config.yaml
depths: [3, 3, 3]
avg_pool_shortcut: false
init: "trunc_normal_002"
residual_init: "none"
optimizer: "adamw"
steps: 11500
epochs: 40.6
Rows from block 4 of a small multi-label image tagger, named by matrix and row number. Rows with one number belong to one channel. Each number is 128 + 24 x the weight over its row's rms, rounded and kept within 0 to 255. All counts start at 0. Numbers have three digits each. After the name is the row's rms in percent of the matrix's.
After each channel's rows are labels from the 100 images, of 14848, where the channel reaches its highest value: "responds to" is what is common among them. Only what is clearly more common there than usual is listed. The data: Sentinel-2 satellite tiles (TerraMesh). In brackets: how many of the 100.
# convs0: first 3x3 conv (model.blocks.4.convs.0.weight, 144x144x3x3, each kernel summed), inputs 0-143
# convs1: second 3x3 conv (model.blocks.4.convs.1.weight, 144x144x3x3, transposed, each kernel summed), outputs 0-143

convs0.31 081:133102135125135187105140108131157123110140133124145131153158158151123119086173091135126126111145125118137153069130115078126127112152084114149105135111149122142099136090139137156074112091162136119146083147169128130142115105115163126182204090106168121156111144130115117087125148079148154165154101096136128131129121141122145099121135135114124124111097125126110120140102102154146120170126135151163137095127147129134135078116151125087135
convs1.31 070:128134085153129111163129135113115139127155133156124171112099087134154121134119132149140109085121090128099108141160120123125123131109141159182132113133145134087140107112153145107153118149131173170103123143095123126119106057091097114125164127130092149104148181118127101162123091174110084135152114145140104145125135108137177119152115133145116117163110112125117171126118114138115093121177131172147082123123141124133123174184149150149123
responds to: crops (98); main land cover: crops (82); built area (79)

convs0.81 081:106106131140127103156126130131144074139125102102141123121108106126089139148064102150073143124129158110158092104146078126145096158127098111101132119102131162095134098111148131113113159175110114131113139080153120133120123106106125146132138159146125111146127165142073176119117146128119131147164134070140144110122135122128122137126134189136125115123119105120119103128133099142081140073068138123126134103124085121124145092115102080103105
convs1.81 105:097144140084130120118175180140144135133170134137128154171123108123147145167146056106138144124120174113130155156156110163124116068088113138158164091172136106148131126081146152113103099103111140161125151105134147157165129148169136121149098150156149121119150142088089076144153118111133121136137136131158110155092151124147146149123143138115134126133159127130144128162160165143126120159123134126164139140098112143146132113149165159111125
responds to: water (71); snow or ice (52); bare ground (49); main land cover: water (34)

convs0.130 095:146096150107109096105132111128146168108111153077161119112105154132126142155108130133093089096100085113095135116095171155142152131082118100113080138119087121162087129106103112111129162097100139152150120114107098103161110125111132138101069096130101141146123134118142109140105117115156103090120110169121080108110128117120074126160120079080103116108127136136127137138110110104129096110133099119126120096100150111126098133148111145142094
convs1.130 104:125130113115118113086134143124126178107142139146157104098123118128123100084120119103160131107131101106131137089111166102140126098141135152136129152135139119170070131104094142113144108107089106088128084125155103140137113080121158120109085115156121137086133180116126109087143147056125136128112142115175100137116074123106162126095113120135096111128117121114121152112138109090139111140140087175092127125148081116149126100151110134141160
responds to: snow or ice (82); main land cover: snow or ice (57)

convs0.63 115:116096136124138107099146110139131118117144127079123131146136138102138165138155107131082133105098096108142119107137106109099116137154137115122159098125093148121149117127118135145122131095129146152128138096126116107115134128127127160132098140149112137112073118097155076089126179105139075105085097132136157127110089111131145120121097141143096120092132128160059096116127076130119098088084128146132146065083124121105099092153121114130080
convs1.63 096:064164140137149132122154124109166127102137140141143114126150115109128148114119085119158119150152178116116174114134139075125153075116125100114109086121144131129145107116111124152144122088066153133090126105131112094137091109125077131165135131174137138090094132137087076139115131109134163113140105094139106127123140122146131100123150094144113137105110096147124125122160129107121158126155112176130118101104067118109130108175133113114155
responds to: snow or ice (83); main land cover: snow or ice (66)

convs0.125 100:132101081146119095127074117135164113133117102142098137112089123126119105117159094160141106107115182120129156141136150119128112192121080143122151149124125118149102134126126099093104116092091114139140093140076098084089140143112157154114152114108133108102139109108135094114154130101087115113112093128085108106125102088112128125119090117135128133158085086122133128092148138108111099129146121067156083128103147102135140116139117118107102
convs1.125 093:114105112125120110141103172094127144141120143147077137072158123131144132172161104144152140133099196114112191173140124168135167180133104126124103116163125139126132144076145133109110121124113133149124125141105121105122141120133120160120150113119148114176155123123186114174151144145117135120144116177131103115168158111130098120123145080102143135118108115147151136128152187146123087139144124137166104142125146114106139151107112166132145
responds to: trees (91); water (74)

convs0.143 110:096083131112125156113125127104161138117117112114100096118177151148104091060119117097125121119142145122119127100106135106141085121159104131116123157098084086114095164119119126137136087075096119062115086109127135097126152135112138095134189126094134119146130112144081107116130104109128138086141103091140090122132129130140130096093164147134099107106095076109107136121139125132135112158138143142114134129131112132093152102120123086115154
convs1.143 088:099149122118122167153112102122113135130149140167126112125139186134148155146104134125145126088155119129132125122109105131129139140133114165175156123132165115031135126128155133140163109151131140158123114172084144125124124112130105164121194130142076168149113140127151132140132109147125113112118119109111133141154116142142136098117103107113127073121122100109103164107087122161155153132128125177149133108167110134098146145197116120104102
responds to: crops (99); built area (94); main land cover: crops (84)

convs0.110 114:119070124152126127116118087183116153126119120110111141115066090127111129098097076121108110156074133111145133116118103111111106111114142122080116111114099164173144128106098109139110123104140113118098110114144098129104110106127161126150077118143122166098126122123096116106098109112110135074119081120127090088159160097117116122141126151133113134153156108133119119130136107116083078132172117087120119105095136083129128135154134150127141
convs1.110 106:155113108060108114116136129124130147131135153126097117164142104128135173111132119162124123115130163145166124115148105134127098118169105110128101118140122101155157100140138125184142141152138132112129128105135123153134102133167139169149129108138102151160147151129159149127145159137145143120135127121147107119129143079108175152119094106103110075134135121099085154139153095137093176066044133108136111088150119125115123143152111122091089
responds to: main land cover: rangeland (62)

convs0.83 080:102109094123112099105112063128095099144119140125137120131127081079137098121155086149128071127110160153132145120123110074136103121080117159124150104119121157128086113088146149105157132131086150100103103126120131140104100129116107110131133143087110132155131108118089099118112123079123131149145067124107140139147114100127131114115050144154151132141116121117095123152090130112080098118116144093127110128086140141131139122109142121123101
convs1.83 086:148103146072139138110140151153070116122135114152143152177146113096108093127129167103161106089112121131101095156105135118131122134133148131159115183140104140143111168155120156155128145083127126121163164123125103101124136119156083152131162132089131143144125173106156127178149128132151124170162137158159135133138103136125146172097123081119116124159147143138114129138128123158099087127164140171175159129130114128125159148129135113154169
responds to: clouds (58)

convs0.30 096:153101138119104143116135092109128159133125105105093098158097116129120128133149194095120135140114121146133080117079134124179151155126098104101088167135081113167084128105126103106143139162117128107157086150109097127166102123138164154139139100067130121115107125124152181117119133102142103079136106137141120119145115137112131118108104152146134126139131117091133130118116095115066115101150142071142135103132186118142133128140118132121127
convs1.30 092:162176067098129127119128118125110134104143136133151101124121074070107113101139183144128120122108122104116124102140103136115121131107142123133115162111112148161113129199122122131114108131139128150165131118178120121140103102154054128156085119125115130111147171097183139170141113133106114181110126146150101147118113138134110142068155094124114095124137124135129101124118135131097105124126105129167084120115089121134110110146145122142147
responds to: clouds (67); main land cover: trees (44)

convs0.65 093:137155107134141069112120112110129092135149116140141165122084076106102116139133160124130169124132138143126098152151128089090098085089171103112113110133119145123148108142143135098125154123092140123142163123118127081116129152124108133129087104105130115115097120080165094126096130143111106125128143128087128106151124129090106117143138113117111086174153091131146062111111147092095150077095141083116095133143144131146101097132131129115095
convs1.65 108:125164149119149117108170117189126143134171132137190136089191090115114148134134097125146116127160137176097127137130154087095111110106128146154136128163153150143091137104158119139119118096103142150144126108148118151127127142176111121160118097129153165129116133157129094121131107119150146132121147102126186069095156129084129119141159156147139158196158153150141104124133145137123135119148134112099167154134121113122144129161120133118137
responds to: crops (66); built area (63); main land cover: crops (43)

convs0.95 093:090096074142125122084097082117130075133123142135118161078101127107119125146131076137117089112132170131143129127154087101128105141123153152127147103115119180090109127077154103094145152104157124147111140126130136153140125128115141101162137159090143137162107147155122091098116119082103132132154114124118124105093138092107134106102143161149123095153123122141129088116141118089128134104109137097138110110081123133116124078100158108108094
convs1.95 099:146099111093170120114140116182146157143134141132158193156114119103148099162121102090134121145120168157121099165120101097114101125119133116150141118144122147108109154122156135115132128144111149121181174120124135144140128139138144102143096124134144138165163137138102128180147141138135143101143177076126111125121130102082178161143128178161139151157175117112135168166132168117093127136117153118083094133130144141164137146133112142116123
responds to: built area (97); crops (96); main land cover: crops (75)

convs0.82 111:151094136098104139103104136123139135131111107127127120160098131130121151130155123115115105109120098140077062098111162132137079142144078087100040121127087107131081131098143105146142145122139106091129098117114126137141122072128135149109138113087109130092137107148130111126117145100135141067144123161111088123134126120122155136165113103131122117120143136105146127121138131075093138102150142081132111136113175131147126135125083126168128
convs1.82 102:150189107134085105140117172103124152108126158149141101091114092115110107115143117138129143104106106093115140128123141153138148162164157128096064143140113107158131121111130121135144095110101118072120095136159112082138132065132125130163107129168123110133102170126166129145160167100134128180134136130158098138120090134145082143092163113136111112116096107127156087116121140117124115159136118157170123126126120121150133127158139143167150
responds to: bare ground (56); snow or ice (47); main land cover: water (35); main land cover: snow or ice (35)

convs0.109 102:101114156125128140143157114124120117113120139119128140137123102098116098090084137173137132116130094099190121138157127120111146074110140145118176098128124124118155132138089089135115125152153122145088160060160111101127089092149135136137139144149101109108157103108108127133125095139159088098115110103136179120107079140153094096090146139085103127141118133110092145128139141149107110104090108120126165153112104109102105131094130101090150
convs1.109 105:130156087128104151129123118113130112104161109076109114147129108122152090092099133103115153156124156124150139125130109148125133086135135141148187136135121120142106103140119094146125109101109122109120054104099111111167102149162150188160107161146096083130111122109150115141113121128119133122136102115194085122113090150161116117109155166141102115137084092123130082094137115121125109150140121156137104128119146103100113132128161086125163
responds to: trees (91); clouds (87); main land cover: trees (53)

convs0.75 121:110083123117115160119117122093157151114118101109095106128170152142107122053136112093127116122137141144112123095116118124138086116161096131117126150105086078116096160115131125145130088080114106063116076118095148117123145115128135088130184127081134142117121142141083110103131108102111151093143101080132109126136142129134129101074147148122102095110082087104112136116141118117131124149126145108116133121136126141093143108125113101109147
convs1.75 098:096167125119130165138117097116113133127144141156157122135139175131151169151121150145134137094163089146122126117122106145128145145133121153178148126135168123045129111125161142159155118142130145168123118169106158134141120118107097153143186121144081184145096150124164130134124114151129107138132111125139131160148126144134162113122130118111131075127127115120109165121085109146173144117126138168163130092162111156106152130189127124105100
responds to: crops (100); built area (92); main land cover: crops (89)

convs0.126 093:107132142152143059115143150153122105119123126142085126144123146108117084122085134142145121108149150124112146152166116134098086114113102195144221102117132123161120136125130107131101117114082129116108150134104159111126157124112099098140110128140088104123129136129094093099122142127134126112114124121104142142136122128121096131124142152102128086148160070079121114119155130159140159063109125118130152137176085149123109106113129134111122
convs1.126 114:082148132097121136138151097104110070131142126101130141119097133144146106121130111132130125122131161106129122167151095138128079146129112138118175117127135107158104096134146140183070118120141123149118117126127132101143130166139120182123129069162109092119141125117104099132173127142149140122136106078139137157075087110166090083126140136084146092134106127119137149144125137117157150132139124159104166140114120141141109112107104172069150
responds to: snow or ice (67); main land cover: snow or ice (61)

convs0.13 114:119123137137127115095091134108139068143090122116135111131110127127091116110125134142110109105131094120091128103125097087131122126107132132128130129127134117078113058127146098103108117111072093124120101121111125136127087120126146137133084115088132094126083167131118147100097067126097124183123138104143125090100150125101115124102123135113139087123162144130134058099128081129131118112113113123131121098151108107111117124051115122099115
convs1.13 100:135144177123136127136123136139146197145135142137149156164178142145125161177141120135120154113133128169118132131158162163157162148118126140126133136137144151181121174117166153094154139112101133170130130139155134160160116108160145085165121117114145142112123174163143121171136106145141138179112112127166126103104170151096168123110122101122128153142173173112134128142172134127089121119169159142122137126117158131143156157131110132101134
responds to: crops (76); built area (71); main land cover: crops (53); clouds (37)

convs0.37 087:114132115145124140122097057152103081132137115102095104095133122123075120105131135152094146152102118126107127121105147088149098120115146116145116102110108155148148107149121072141140146123093088097134093124122131088151133131101153140149151154093122122110104131145108131121089105117113118092127121114119134085151136128090143117119114064138130143117147076108127075111055108157102132130097139086122106107124130104133144129075130123107116
convs1.37 094:101140140121144079138110064158154126140121117120167118112141111112125171158147177152138137108111178172086165143137107157111124130120123157133145120121133175141141103122172094184096139130106127111088137133116154136126119132123134161115095096124141154111109196144104129116113108153106159143124139161121115102127137116099141104141138105065141139115171123144135124120093135145106131125174163082104101142137124148155106130133137172112142
responds to: clouds (57)

convs0.10 138:127144117141150156162144137130158161118125138155133158106151160150106098128127131146149175156147166149154150167147154155162171143104128139154109149110144129135153162140110152137142135136151123139151164170167149119144128145094126110170160144105151131171165146144107153178123071180129185145180147107144125137142175168130113142148157125142115174133138169125106133106121163127128143142169142122133121171122129149139151129138148130136153
convs1.10 130:140133083136144111133147149135116155157143136090143114127118109092155126078103124095106139133098116138090106096123150131099109124114125114108102081158094155157132108132146167182125112127104141127118137096125147090144120077162095127116124121097108120100150172110112092132110149100150082125098113135146107180111054128153096123125123113120180163107121141145154141172097134118142102106110160097117109110090122140128097118159135122136118
responds to: built area (89); crops (87); main land cover: crops (50); main land cover: built area (29)

convs0.29 102:118134134110116122144147124096152126098094122094096153115065114100112103091159129161090113129121129089077142103155144146134113143124083134147141083094101116099130106124101174123126164109124122100124118121105100114126102099071107120116125116146114106131151111119110105125137188101156155099147117150095107148104104142138108126143147096121082099126095134135085149143154128112092123092107106162141140124094107128093107115161112114173102
convs1.29 101:163129147116101162107142142115098116136119132118158092144135128138111110091127091118133112112124130151102130113094144105110113156147139098102063147137124092154109105102147177164119134143148109065144150119116130101141134098161134130134158105130135146142138157127150113115171159104165124132154103121163138152120097105125103148108153119119119083116085169103101143123111148127166134164127135182123189132141110146173111163107098132163174
responds to: snow or ice (61); main land cover: snow or ice (55)

convs0.140 104:101116086136131134099166143124129115120159145132157122067080107129148127105108138120143099113141130156096110115147125127119167080120154127118132142113150117161099099096151104138113107087107160158103098094114145128126066104114125103174141100135138139121130186142102123110146140128158119163088135139138099099150111132090123091090140130124131131109082118139116132133161072106110085122156151118168113118108103124136107093147184127146129
convs1.140 096:130139117104136089142178159114155124105125124130150157143111123131108124154116119126129181108088151132111115131143112151129163134114142106099095124096134112162132120094135144162138117121079135147114131118128143092120117117099117086108117142185128141128179200143137101145191145126169133170122166116113141170139146116132107139128092120138100135119090079110107181157165115131091150109081147147122136118143134151150110131137080141123103
responds to: main land cover: rangeland (43)

convs0.46 077:149142132119127104143171159104101107114156142122128099117117170141120126140144135150101177122128170108107160123124154165139138168133156109095127123134144113140117151105112124147128103118114149132147119143105104092183109132116144154172117122120117123121109082121192100119178160130168100147106128169114147110131104163113096134179142124134083094089158119126131075130143113085117122114094096101175142113113137114129077121126141112152089
convs1.46 093:152173069127157119131144116161160150141179120111162173111114099134157110101113133153118121174137088123126135129143118122115098099158139124109098163152144155081110096124143146140122123150140149109137102119152129125168112095163105123130073108149133147103105179116119174164129128146126137110119110063188097170130128141136125128105143138116134135105151093124131115124111117112136090141131119136096111107117107146153110133194093115116132
responds to: bare ground (51); snow or ice (42)

convs0.23 143:153165137096124164126128131132136128109101121167135183121167170118088157162160123172162096144162138133144146188172163145142112121145135135159125147107168132116141124160124126154139148150178112172156151149145134140147153174107114157158176146138128154139164147122147121175148152149128117162136119143127131128130122121118140158126159130146123131122125184132141131126151152114177098164122124109138125179078159137110141145146157125131147
convs1.23 133:079114073133140137120142118125099130150107142136119121115131119107155116076091094090138086158115133124110125104108134089103116142118131101133088112150134133132112117095129154136131093134112160128108096118125131105134094105101100123150125124124109139100148171133084109131120123115130099127132111067140131162159106151167138077116104119142137168135115136134118170137133159108114096103135115121119079121081092127110126133181137219095111
responds to: built area (94); crops (82); water (72); main land cover: crops (44)

convs0.124 097:103100178123141097145134102120149165113113131100132103145139126099106148113090156128102109130106117132151120135120156148139150136102125137147136154130098133198097134118121107116113127144120120149107113132145100161142163099120163122109088121097078140110128180147072137135113131132132154107161100082157131090146154135102147117085112117130096158164137172155077116106133112096067122155164113139108137114124097095118117132135094120081119
convs1.124 103:095177147077095126125121117103143115122123119140118096124138121117117145115116152120151122074131153115094154129133140105129157105117118107127136124109164107154136085181141108130162110128129113135098128101166098149161113160170111098151146123162113090100118153113135106125143113142101143190112087116197133117085084136153103101114122129130129074115148160110133106123149141145149130120130104177127135143082079115103111121155149143132157
responds to: snow or ice (59); flooded vegetation (27)

convs0.26 114:148118148117116093119139136103144069115111142103110086135131111129132080128139121097106092106109100078149123107097166138131140133132113102069079139119104082092110097100080117095125162132115154075122121114104076124140154128170133126121151097148127080119118099135111123117106121096141143086113143122148106098124119122115144135140139093099093082115123083114111114100121109126131125132108091132126139123136141086086115142089112087129129
convs1.26 107:083109116155113147077141147161166151118166141134173147124114121121145139149107109123138124106120127108131127139154097098159157147146149128128123112134120137176123116115113129078161097114154131146082130113220106137159103134124142135118149131213105074118113126106150095100127152101141160136137123132170145127117077142097110124145136134149105137144152119104144119150141130115176131132129095127148120120091100123119148077144141135155130
responds to: snow or ice (96); main land cover: snow or ice (70); flooded vegetation (28)

convs0.118 099:071117095131130109099132131124128121110132124128122121045071113123119106135095124102104104120110147119088109094137105096131144121117147110104094100111125147132106102093099105116141157092111144120109113077132112119118103107079136115137112151073141108137144135157113118103128159101139135102110117121122093083123147114097124109122143142139088123061127102128080121101138122102098126138127117107129080115083065107108121110111130121155133
convs1.118 093:129083147089131151143162155153145141135148148143142122182149126150124115157147097133153144144125176119119098159122123125138101106098106112124085151135128121150162154159133152109133143137122146139138157103156110168165167142197120075160179141144163139167141167139122165155142145162150124107130143104145121141105149114136161150101118093128115139115132108082118155143130123182142136175101106159150153112131128117146138171156135112108149
responds to: water (78); main land cover: water (31); flooded vegetation (26)

convs0.141 076:090079098129118141114143110106151106115154122113133139103066151113157107109119099190150075102115097095148159159156122101125149107111116168144166137147132145096116096134123109119107150099159152153101144090132106130118132096114155137107150125121137103120122143121082131115135125096143122145128082116092090122114108116099127110100087118136099118128110123130130144120100097090115073125129110073130090111060102118132139097147137125125123
convs1.141 081:140104101101166118120147123149136128141118123128169148154128136149114094129117139154166143092143125144166134168128113146130139127160145125135133190120138131139111155116130201137125170104096130106129129151135134135109111118118152049122113130136150157153144183146120158176145133178141139114134157112117047176154156117145148132096133136106126137127131105109116149145138130130122110163151135164102108171150148146140139159124123117087169
responds to: built area (88); crops (87); main land cover: crops (58)

convs0.139 097:111109102148095102106091114141129125106118107123105088086103156143128088118123132124126085155118120114147149110112131081126168117125140104111111079122115126106108159101133112094114149118087132127097143129096101110159175121085122117116159120111144090127107106117135072087108140092117094139100127164093141093105099137076134114128105084119104090117156074125128112106117143140132179121124108101146081102123103104111104107133126124158106
convs1.139 105:119123147119145107161183102139150118119194157128178155128096106114153154157117148123123127129134178161084115150147079163108102112114082133148167120136129151142120167128126160103101141132143177147111129090120104113128151136112129150125192121138139148144140118142134129131127134144142142109143197152164123111089124125112122119118177184117114146123136133159128135132117149122166176156137119158131156138164132132171140132133140133106163
responds to: built area (80); crops (76); water (67); main land cover: crops (49)

convs0.85 079:103133101145170124113131151093132110142108164141140138125091104130131072117103149118137071119130133114125144111133093122140119117122144130124112138132149114106078126097136107121099127153107156101113147122121157103220083107136132118155108130082130095151104137141113129100169121111160150119115133098142148126086110146118077145094147117094134144113154104135097106127169125106114134119117117093109133094129047141146122075110115139143105
convs1.85 083:116115162106125129141176125135146117144158104112150138146110111134079096157133131122100121132142167153131078130122170135142117098125108117128106124092104101166126106144163144099186159093121153168181134096164128101144129171125121085146135163171104106110177119136123143173159141147179126157094130110152150150117111136115131118102140166180146143129148140090142139136163136116127130109142143106115171148123127154096130161139123101106123
responds to: crops (85); main land cover: crops (70); built area (64)

convs0.79 103:101131115122118074100105119104106128125110108105110122120116103108112137110178145153137128120111102121108109146126118100130097094136153097085093130125104098146128144141171119118122134128080110116092140124086115101140110127123107144102076116079163105129081108135127122124113130138087123116113139124082116096142131153102155091118124099107118072155157119121150088087135088132105106068112128056122095093132110120131117106131096137135096
convs1.79 114:115150169133136140133163119147146153088198141146167148069147109123096141122135122155136128122159144181120144114141133125092137110119142102113113097123167137142125128124168111178147153136110146127124126082137154137129112109117139104158132118149147170111097161139099123136111108140129144187128129159150180093106143129092134118141156153183112116146151164152144130138167101169149145127125153118161158148125129141106133132164161150180124
responds to: crops (77); built area (68); main land cover: crops (56)

convs0.21 081:100127121161144139085138117130104104120142157111134122082090152117140136136126103119103080152093136127102134101137128053148152118097127147126118120144119194145100117101098098127127154107126163134116123107136116121150102091156151124157133142103136153143111152175123130074123158091179111117119074148122134089161130152102116110118127115129115144085137122161094107123096125105101109147127129149154106106097103092137130108083148141177126
convs1.21 089:142101089075128141119131120163141148136125146132158121153132102131135122138135121168145114097139124147102119161139079100153094103125093145116099143134170124180122134150141120147130151152136136143103141135156120143141109127169124076167103119133137124163145169156148170167127147204132144133139125117114093103121123090103162121066125097099118120108130120074129158157098116112111107147144145115110079142096139104150150172141122144100132
responds to: built area (68); clouds (50); main land cover: crops (48)

convs0.34 096:099107100123148086105136118124145114121141120126136121066089111103135135107106127122130085105135117150089133130140102115106142089150138118123133115110138117127098087105149117142087123081085123142075109068108144112097083116101135110137118128128122154103131174130091099085135160096131125137112109100112098113132116102098124081100139127091125139096085117147110130131127096086095092100117151098124089125085083140114109100150139116104114
convs1.34 092:120123128102147094150156144106132115105075095139157136136126098143086121125112116153155171110114161141111137159138127168118133120126125107114107139081135099141148131117137168165134128141079103125117126098134157113120126144069136092124152134167124179123174203141114112150187137152162128118130168101109114185170154097143120127117115147149111128118080102111101167138170122104129135141110130139116126140151132165146101145126109126130134
responds to: bare ground (65); main land cover: rangeland (41)

convs0.92 077:117086106116091107068114111101103115138125132145140145105088118111150124141078104161135103098112135121118114107167137123125092132098102138142128107130120121083081134086136112110123132096088114154150114122140125133144089119114064126114135121095105072119115083140128112092116104071133143139123113091131135113104110127114096138143093151135150121125144170117133093131128116110103158108114133086116128114101118115114130087104096129047133
convs1.92 090:136105143076160120138121164124167177158125106118164138155160143154078127174142107136138139143122127129148116136122153169126154138131135150148150163122107156175111189156124160108127146117090098128147126146119103131134133101143143117126105102111140152141141147153171118187177140155132184144142149128119065131106154154113160147104161149140143140166130137165127115103129159147098142152183128149126111141123145119156123154145122108137149
responds to: clouds (63)

convs0.94 070:136064144119109114128146138128147171118152142114120124137166143159105118121125100094133154100139120105170140080130122134130147113149102099060095137129102112141097182123122126100110138073108166113126088113145091110105149133157120100157148090095139095147128107162142119107120089107115099124124112130092107105136143125146136109085126106099101107076119095136101155106132113161129144125103113150178162122131138099094098112146145110104141
convs1.94 079:107115102111126117127144127126097147121170129149121131097129154127130144165124139169176120104158123107123123169164102092116151128157163140137159128115161140057149170161135119128138141177126176158106145134139122118163142125111141112135160135154104120124122156111119141116118117175101100110122121144165076122113130171139192096145163188156126091152120134136154146102153150141162105169115131139167102125133130129149131138174148135140132
responds to: snow or ice (73); main land cover: snow or ice (37)

convs0.121 087:109104114173138142122124075159074127148143134123103115103104106125115116112139087158114135166103136154126168076126084143137122156114102166129139106087117190099115137094131111153115128100142142113120100173112151120122118122090095124157161113092127144144102141167084095095101104084139101112113084148113121113140154126129111107146084118143121139129144127153080108125092116139103117081127164134151123104126123127125153103112157141114109
convs1.121 088:114127142092157123111128119137177157148138115091156181125143120145121146155146120155120094112136172135124122187161105133126097145143119106105130146133125168148133142113168087161085123122164144148132159105113125127163124151152152195132157099125139122123155163132123138138145135139111172104113140140142064109096131135098119127187148149091148135107190146146119162112123175139130143111107139085130110112140150144162107132124113137115102
responds to: snow or ice (48); clouds (44); main land cover: snow or ice (35)