config = dict(
    model='multi-label image tagger',
    dataset='Sentinel-2 satellite tiles (TerraMesh)',
    train_examples=72500,
    image_size=32,
    crop_scale_min=1,
    horizontal_flip=True,
    translate=0.06,
    rotation_deg=10,
    arch='wide_resnet',
    norm='batchnorm',
    activation='relu',
    depths=[3, 3, 3],
    kernel_size=3,
    stem='deep',
    avg_pool_shortcut=False,
    widths=[96, 144, 208],
    num_labels=9,
    mixing='mixup',
    init='trunc_normal_002',
    residual_init='none',
    optimizer='adamw',
    lr=0.0023,
    beta1=0.9,
    beta2=0.98,
    eps=1e-06,
    grad_clip=1.0,
    steps=11500,
    batch_size=256,
    epochs=40.6,
    lr_schedule='cosine',
    final_lr_fraction=0.1,
    warmup_steps=1150,
    weight_decay=0.05,
)
Rows from block 4, named by matrix and row number. Rows with one number belong to one channel. Each number is 500 + 50 x the weight over its row's rms, rounded and kept within 0 to 999. All counts start at 0. Numbers have three digits each. After the name is the row's rms in percent of the matrix's.
# convs0: first 3x3 conv (model.blocks.4.convs.0.weight, 144x144x3x3), inputs 88-98, a 3x3 kernel for each
# convs1: second 3x3 conv (model.blocks.4.convs.1.weight, 144x144x3x3, transposed), outputs 88-98, a 3x3 kernel for each
convs0.96 073:479445390448428392492480519458425414375379420400378443550538599571537539551465480640549608604529597552487524447387397411357462498455486507464470503473505508476446508534553452447469484452504441424440507502481511483486505523489554531510588564554550515469498414398451423425462416444410401419409409469
convs1.96 075:582480454596509474520480487523518504486479517538567538472483472517497483474465453470463465504495503524491478588547489594477401559472442450484472484533522484504510476477472440459495403410401438469416429489474389441410486510565502516576536513563487427425457472494412461450483481492463460526444460488
convs0.97 096:465461405453412406443371437517534439580510423472412406375398449479504563554566582517504539477499502493484487547519503536453417508400438465479525483510552478497507435413500529490564526510537415458475429469492438467462580474466567539559506476524484502483549536470490413393476515485421454400363321336
convs1.97 098:496494556395465549391464524583586514537552544506529495495519522561592551528532516559532519595568574553549544519519483453431496411433446478486511498516539462497510540501516560522516534443455494537556510537525530534497447475581460455581386432554555533495583566503529531502534479525576547555600585555
convs0.98 102:445490506438509503479470475467424387490496462442484441475510477448456490402401462513498485553552529531514503407388426487536510484528465496499478483499486483508517454415376531488480511475420548560524487513520466512569512481451589577557574573531466418438529460432565509475551557588557554516524546521
convs1.98 103:365468519440524580459438458437507484481556527522528507513530538559590585520552539562569520620616572593558513451532494467551530519547521519497483536517531543554560509520546545539537546531547517510495517527540499467466504487502517481515560526524474486494574576539557558526507527476498478441334328320
convs0.99 094:407389441400390474476524512474430441476460462492495503512554518517524502497445452548512496544550543523521522402383369389359367426439413513534518536544538521526544530534580490501538495519515455456426481493458436435448471485532501520515455545535510473455483458449525523529505464438533487508488469492
convs1.99 091:520515410559475365520448391509551516466486496511517528500524521517537534492507515494502441509488425505485437534572502489469435519439455505510496494484479496490476514508525487459507508478519470484456488501456479536510572503516583463486546463477534545571512542597566598632438407434463414424520478465
convs0.100 105:454462518449411495461413512447452499502489541529498523458495477487515526525521511470512517521512473562508452461464514518467503517488492453475526462498525498513526541542518559523501552519501455468427464457436451460421602511505577555533517545454475472471501480487493485483581636533533516395472406304
convs1.100 099:458491547386469491405452515462460493467447514496466500520559543538559569505533526541505456560541504536500498469486502436430440416438444525518492536519494508497491498453487561537535542451460566585627581583583593582592411533529423514541453483509542488454534502480486438447455491468515598549513566478
convs0.101 102:532554504543480444553453458458467488468408445518475535421457481449473488452461459520442379504420411472434406454504472474477507558539546525520478502514526438489484433397424482444408478472419473513511444498550388441498548527551558535520524527494481495495521518448552545492489475425498394334448374342
convs1.101 097:536412444527525510538557488410437379441522457470557468479496507502513534501517530432452543439504567482525520460427468428465514513538482462465509471537517471535524413472450402489488420390395477475506496533494519517487514534515439491586373362570385405376444477406435477477510419557395436552480490503
convs0.102 106:474522540486524532453501499508509497508515497550548519526538502551549536518526520486509498468481473400416420479502486486506471533541494467500503493541534477501499543509472567550498567564521545550540543560557526534551455517521477536527463517511526494493522511490523517496471496540481491495452457481
convs1.102 107:528443473507423439537502511519495543485463500517505537496506517503516532507515521537560571542548556572542543542526539504443462537471482418425433400388392427396401426434462439453472476498493530515509536513504515496492463422422466438433496464463431458509440452506479504539452428421478451427476452461
convs0.103 096:487505506488483477470481495409412408415436415425439435517519519526498517502497493479493500456489481441457478429453425425428407420433448550547558526527532515497506521503469552550477561519492551519527510501498489473496481507516505500520514479507517511520464483500488483511511481506476433480475454458
convs1.103 104:480473452472443449431400408496491501429437477401432477506511526540549546546543551475480497524532533513545533505514518493478492458414447535557556525540548542545564455466494448481515419450486474487485514525519559558575526508513494502525448454505444472511451490533443483526428399401452431411411389390
convs0.104 075:530562546487425506437394476478419416442404387466470461434466451502515498515504488411474455463553510446489474426435418386350381510499500463448414500522481488501465532483421526526502559638545476424421455431434436437447470514471460489439521550529426379414394401402404436420562557553439479470422485487
convs1.104 073:574544540592543524586621622537577554522521493542566558456495494510517517504506492457509532450516562568589624511584580516505482516507506403425425454501497498517530491471524491487565468475536417497479469538499480537522518486505594502531551513511516492538521488551531545523545477536539463529635610587
convs0.105 091:439466487468495494520540567546475395557467425638567540508535502488546529415499517407461501470475488471483536445416398512452427645599552481476434510530475513542539550523460587572476490517494486484450480538498489594589499475477564519437540546450467440462471447443566540491568605536472515492447447412
convs1.105 089:429474473505460435542468417454495438498486449547462428532491452571596521552585541489418523543461520585564519437526521446538505504541493419456510460507524469494520538476455565503512510542563529538533546571553565583573507418501551474539579563575514522525594512504510444421482469519567514541572609611
convs0.106 090:434438498409357432425399478484374472482372464502465516463517510504553561474505539522511421529516451499509469535381442470328388481465505563551496576538486526505458414402446452515565449490537461483447486507453418464387457482503499521602512502496516499499508441495491439449554552539519524494478452405
convs1.106 089:501493475504476494434501551558567548552561586529491542544554551522565534523551507566529489562540449525521471457527522499535540505487547498450440488473452401416409606492500573501501543463492446454495502534567496521519477458480553461444544449450542533559534527543482468508446469482468485552556509577
convs0.107 100:460491432465474524567482548442475479427439506426439462496446415552534499522539515483467448534541475546585529453493491412430493496445449512488454536566499511537515534515483508516565430449412459515481545577527564606575529634568442503532452485397494492499435507548439477485468532539389404413472458323
convs1.107 101:482421415468434424480506483473479444539516440552581504525534507539569506484542529387411467441469492558543520502506507528489457563541517437476473506535541523569542439385430503453447528515497507561544533557563546576568483463511549503530547544551490487454511477443516489438564424462628496477737695634
convs0.108 100:602536518606461465585509472509456471492419443459461479515557580440502584397442490530487508521493524472505540550461464533438415468493438510513527482514536465505519452464430478493469471446466499603584500572587439484521555540476569603480537549451541496459497449419481450450572514521554501463482478459
convs1.108 101:504468429508487439527511460563602527499538508490517453475506497489486503426441459501522556467530550415460494601626582488539518462524489447468463456485450464497466573571437476539527489567529441417458469448431493481438490489399474432471511474548563496473554483468567479441551504512387420535437476512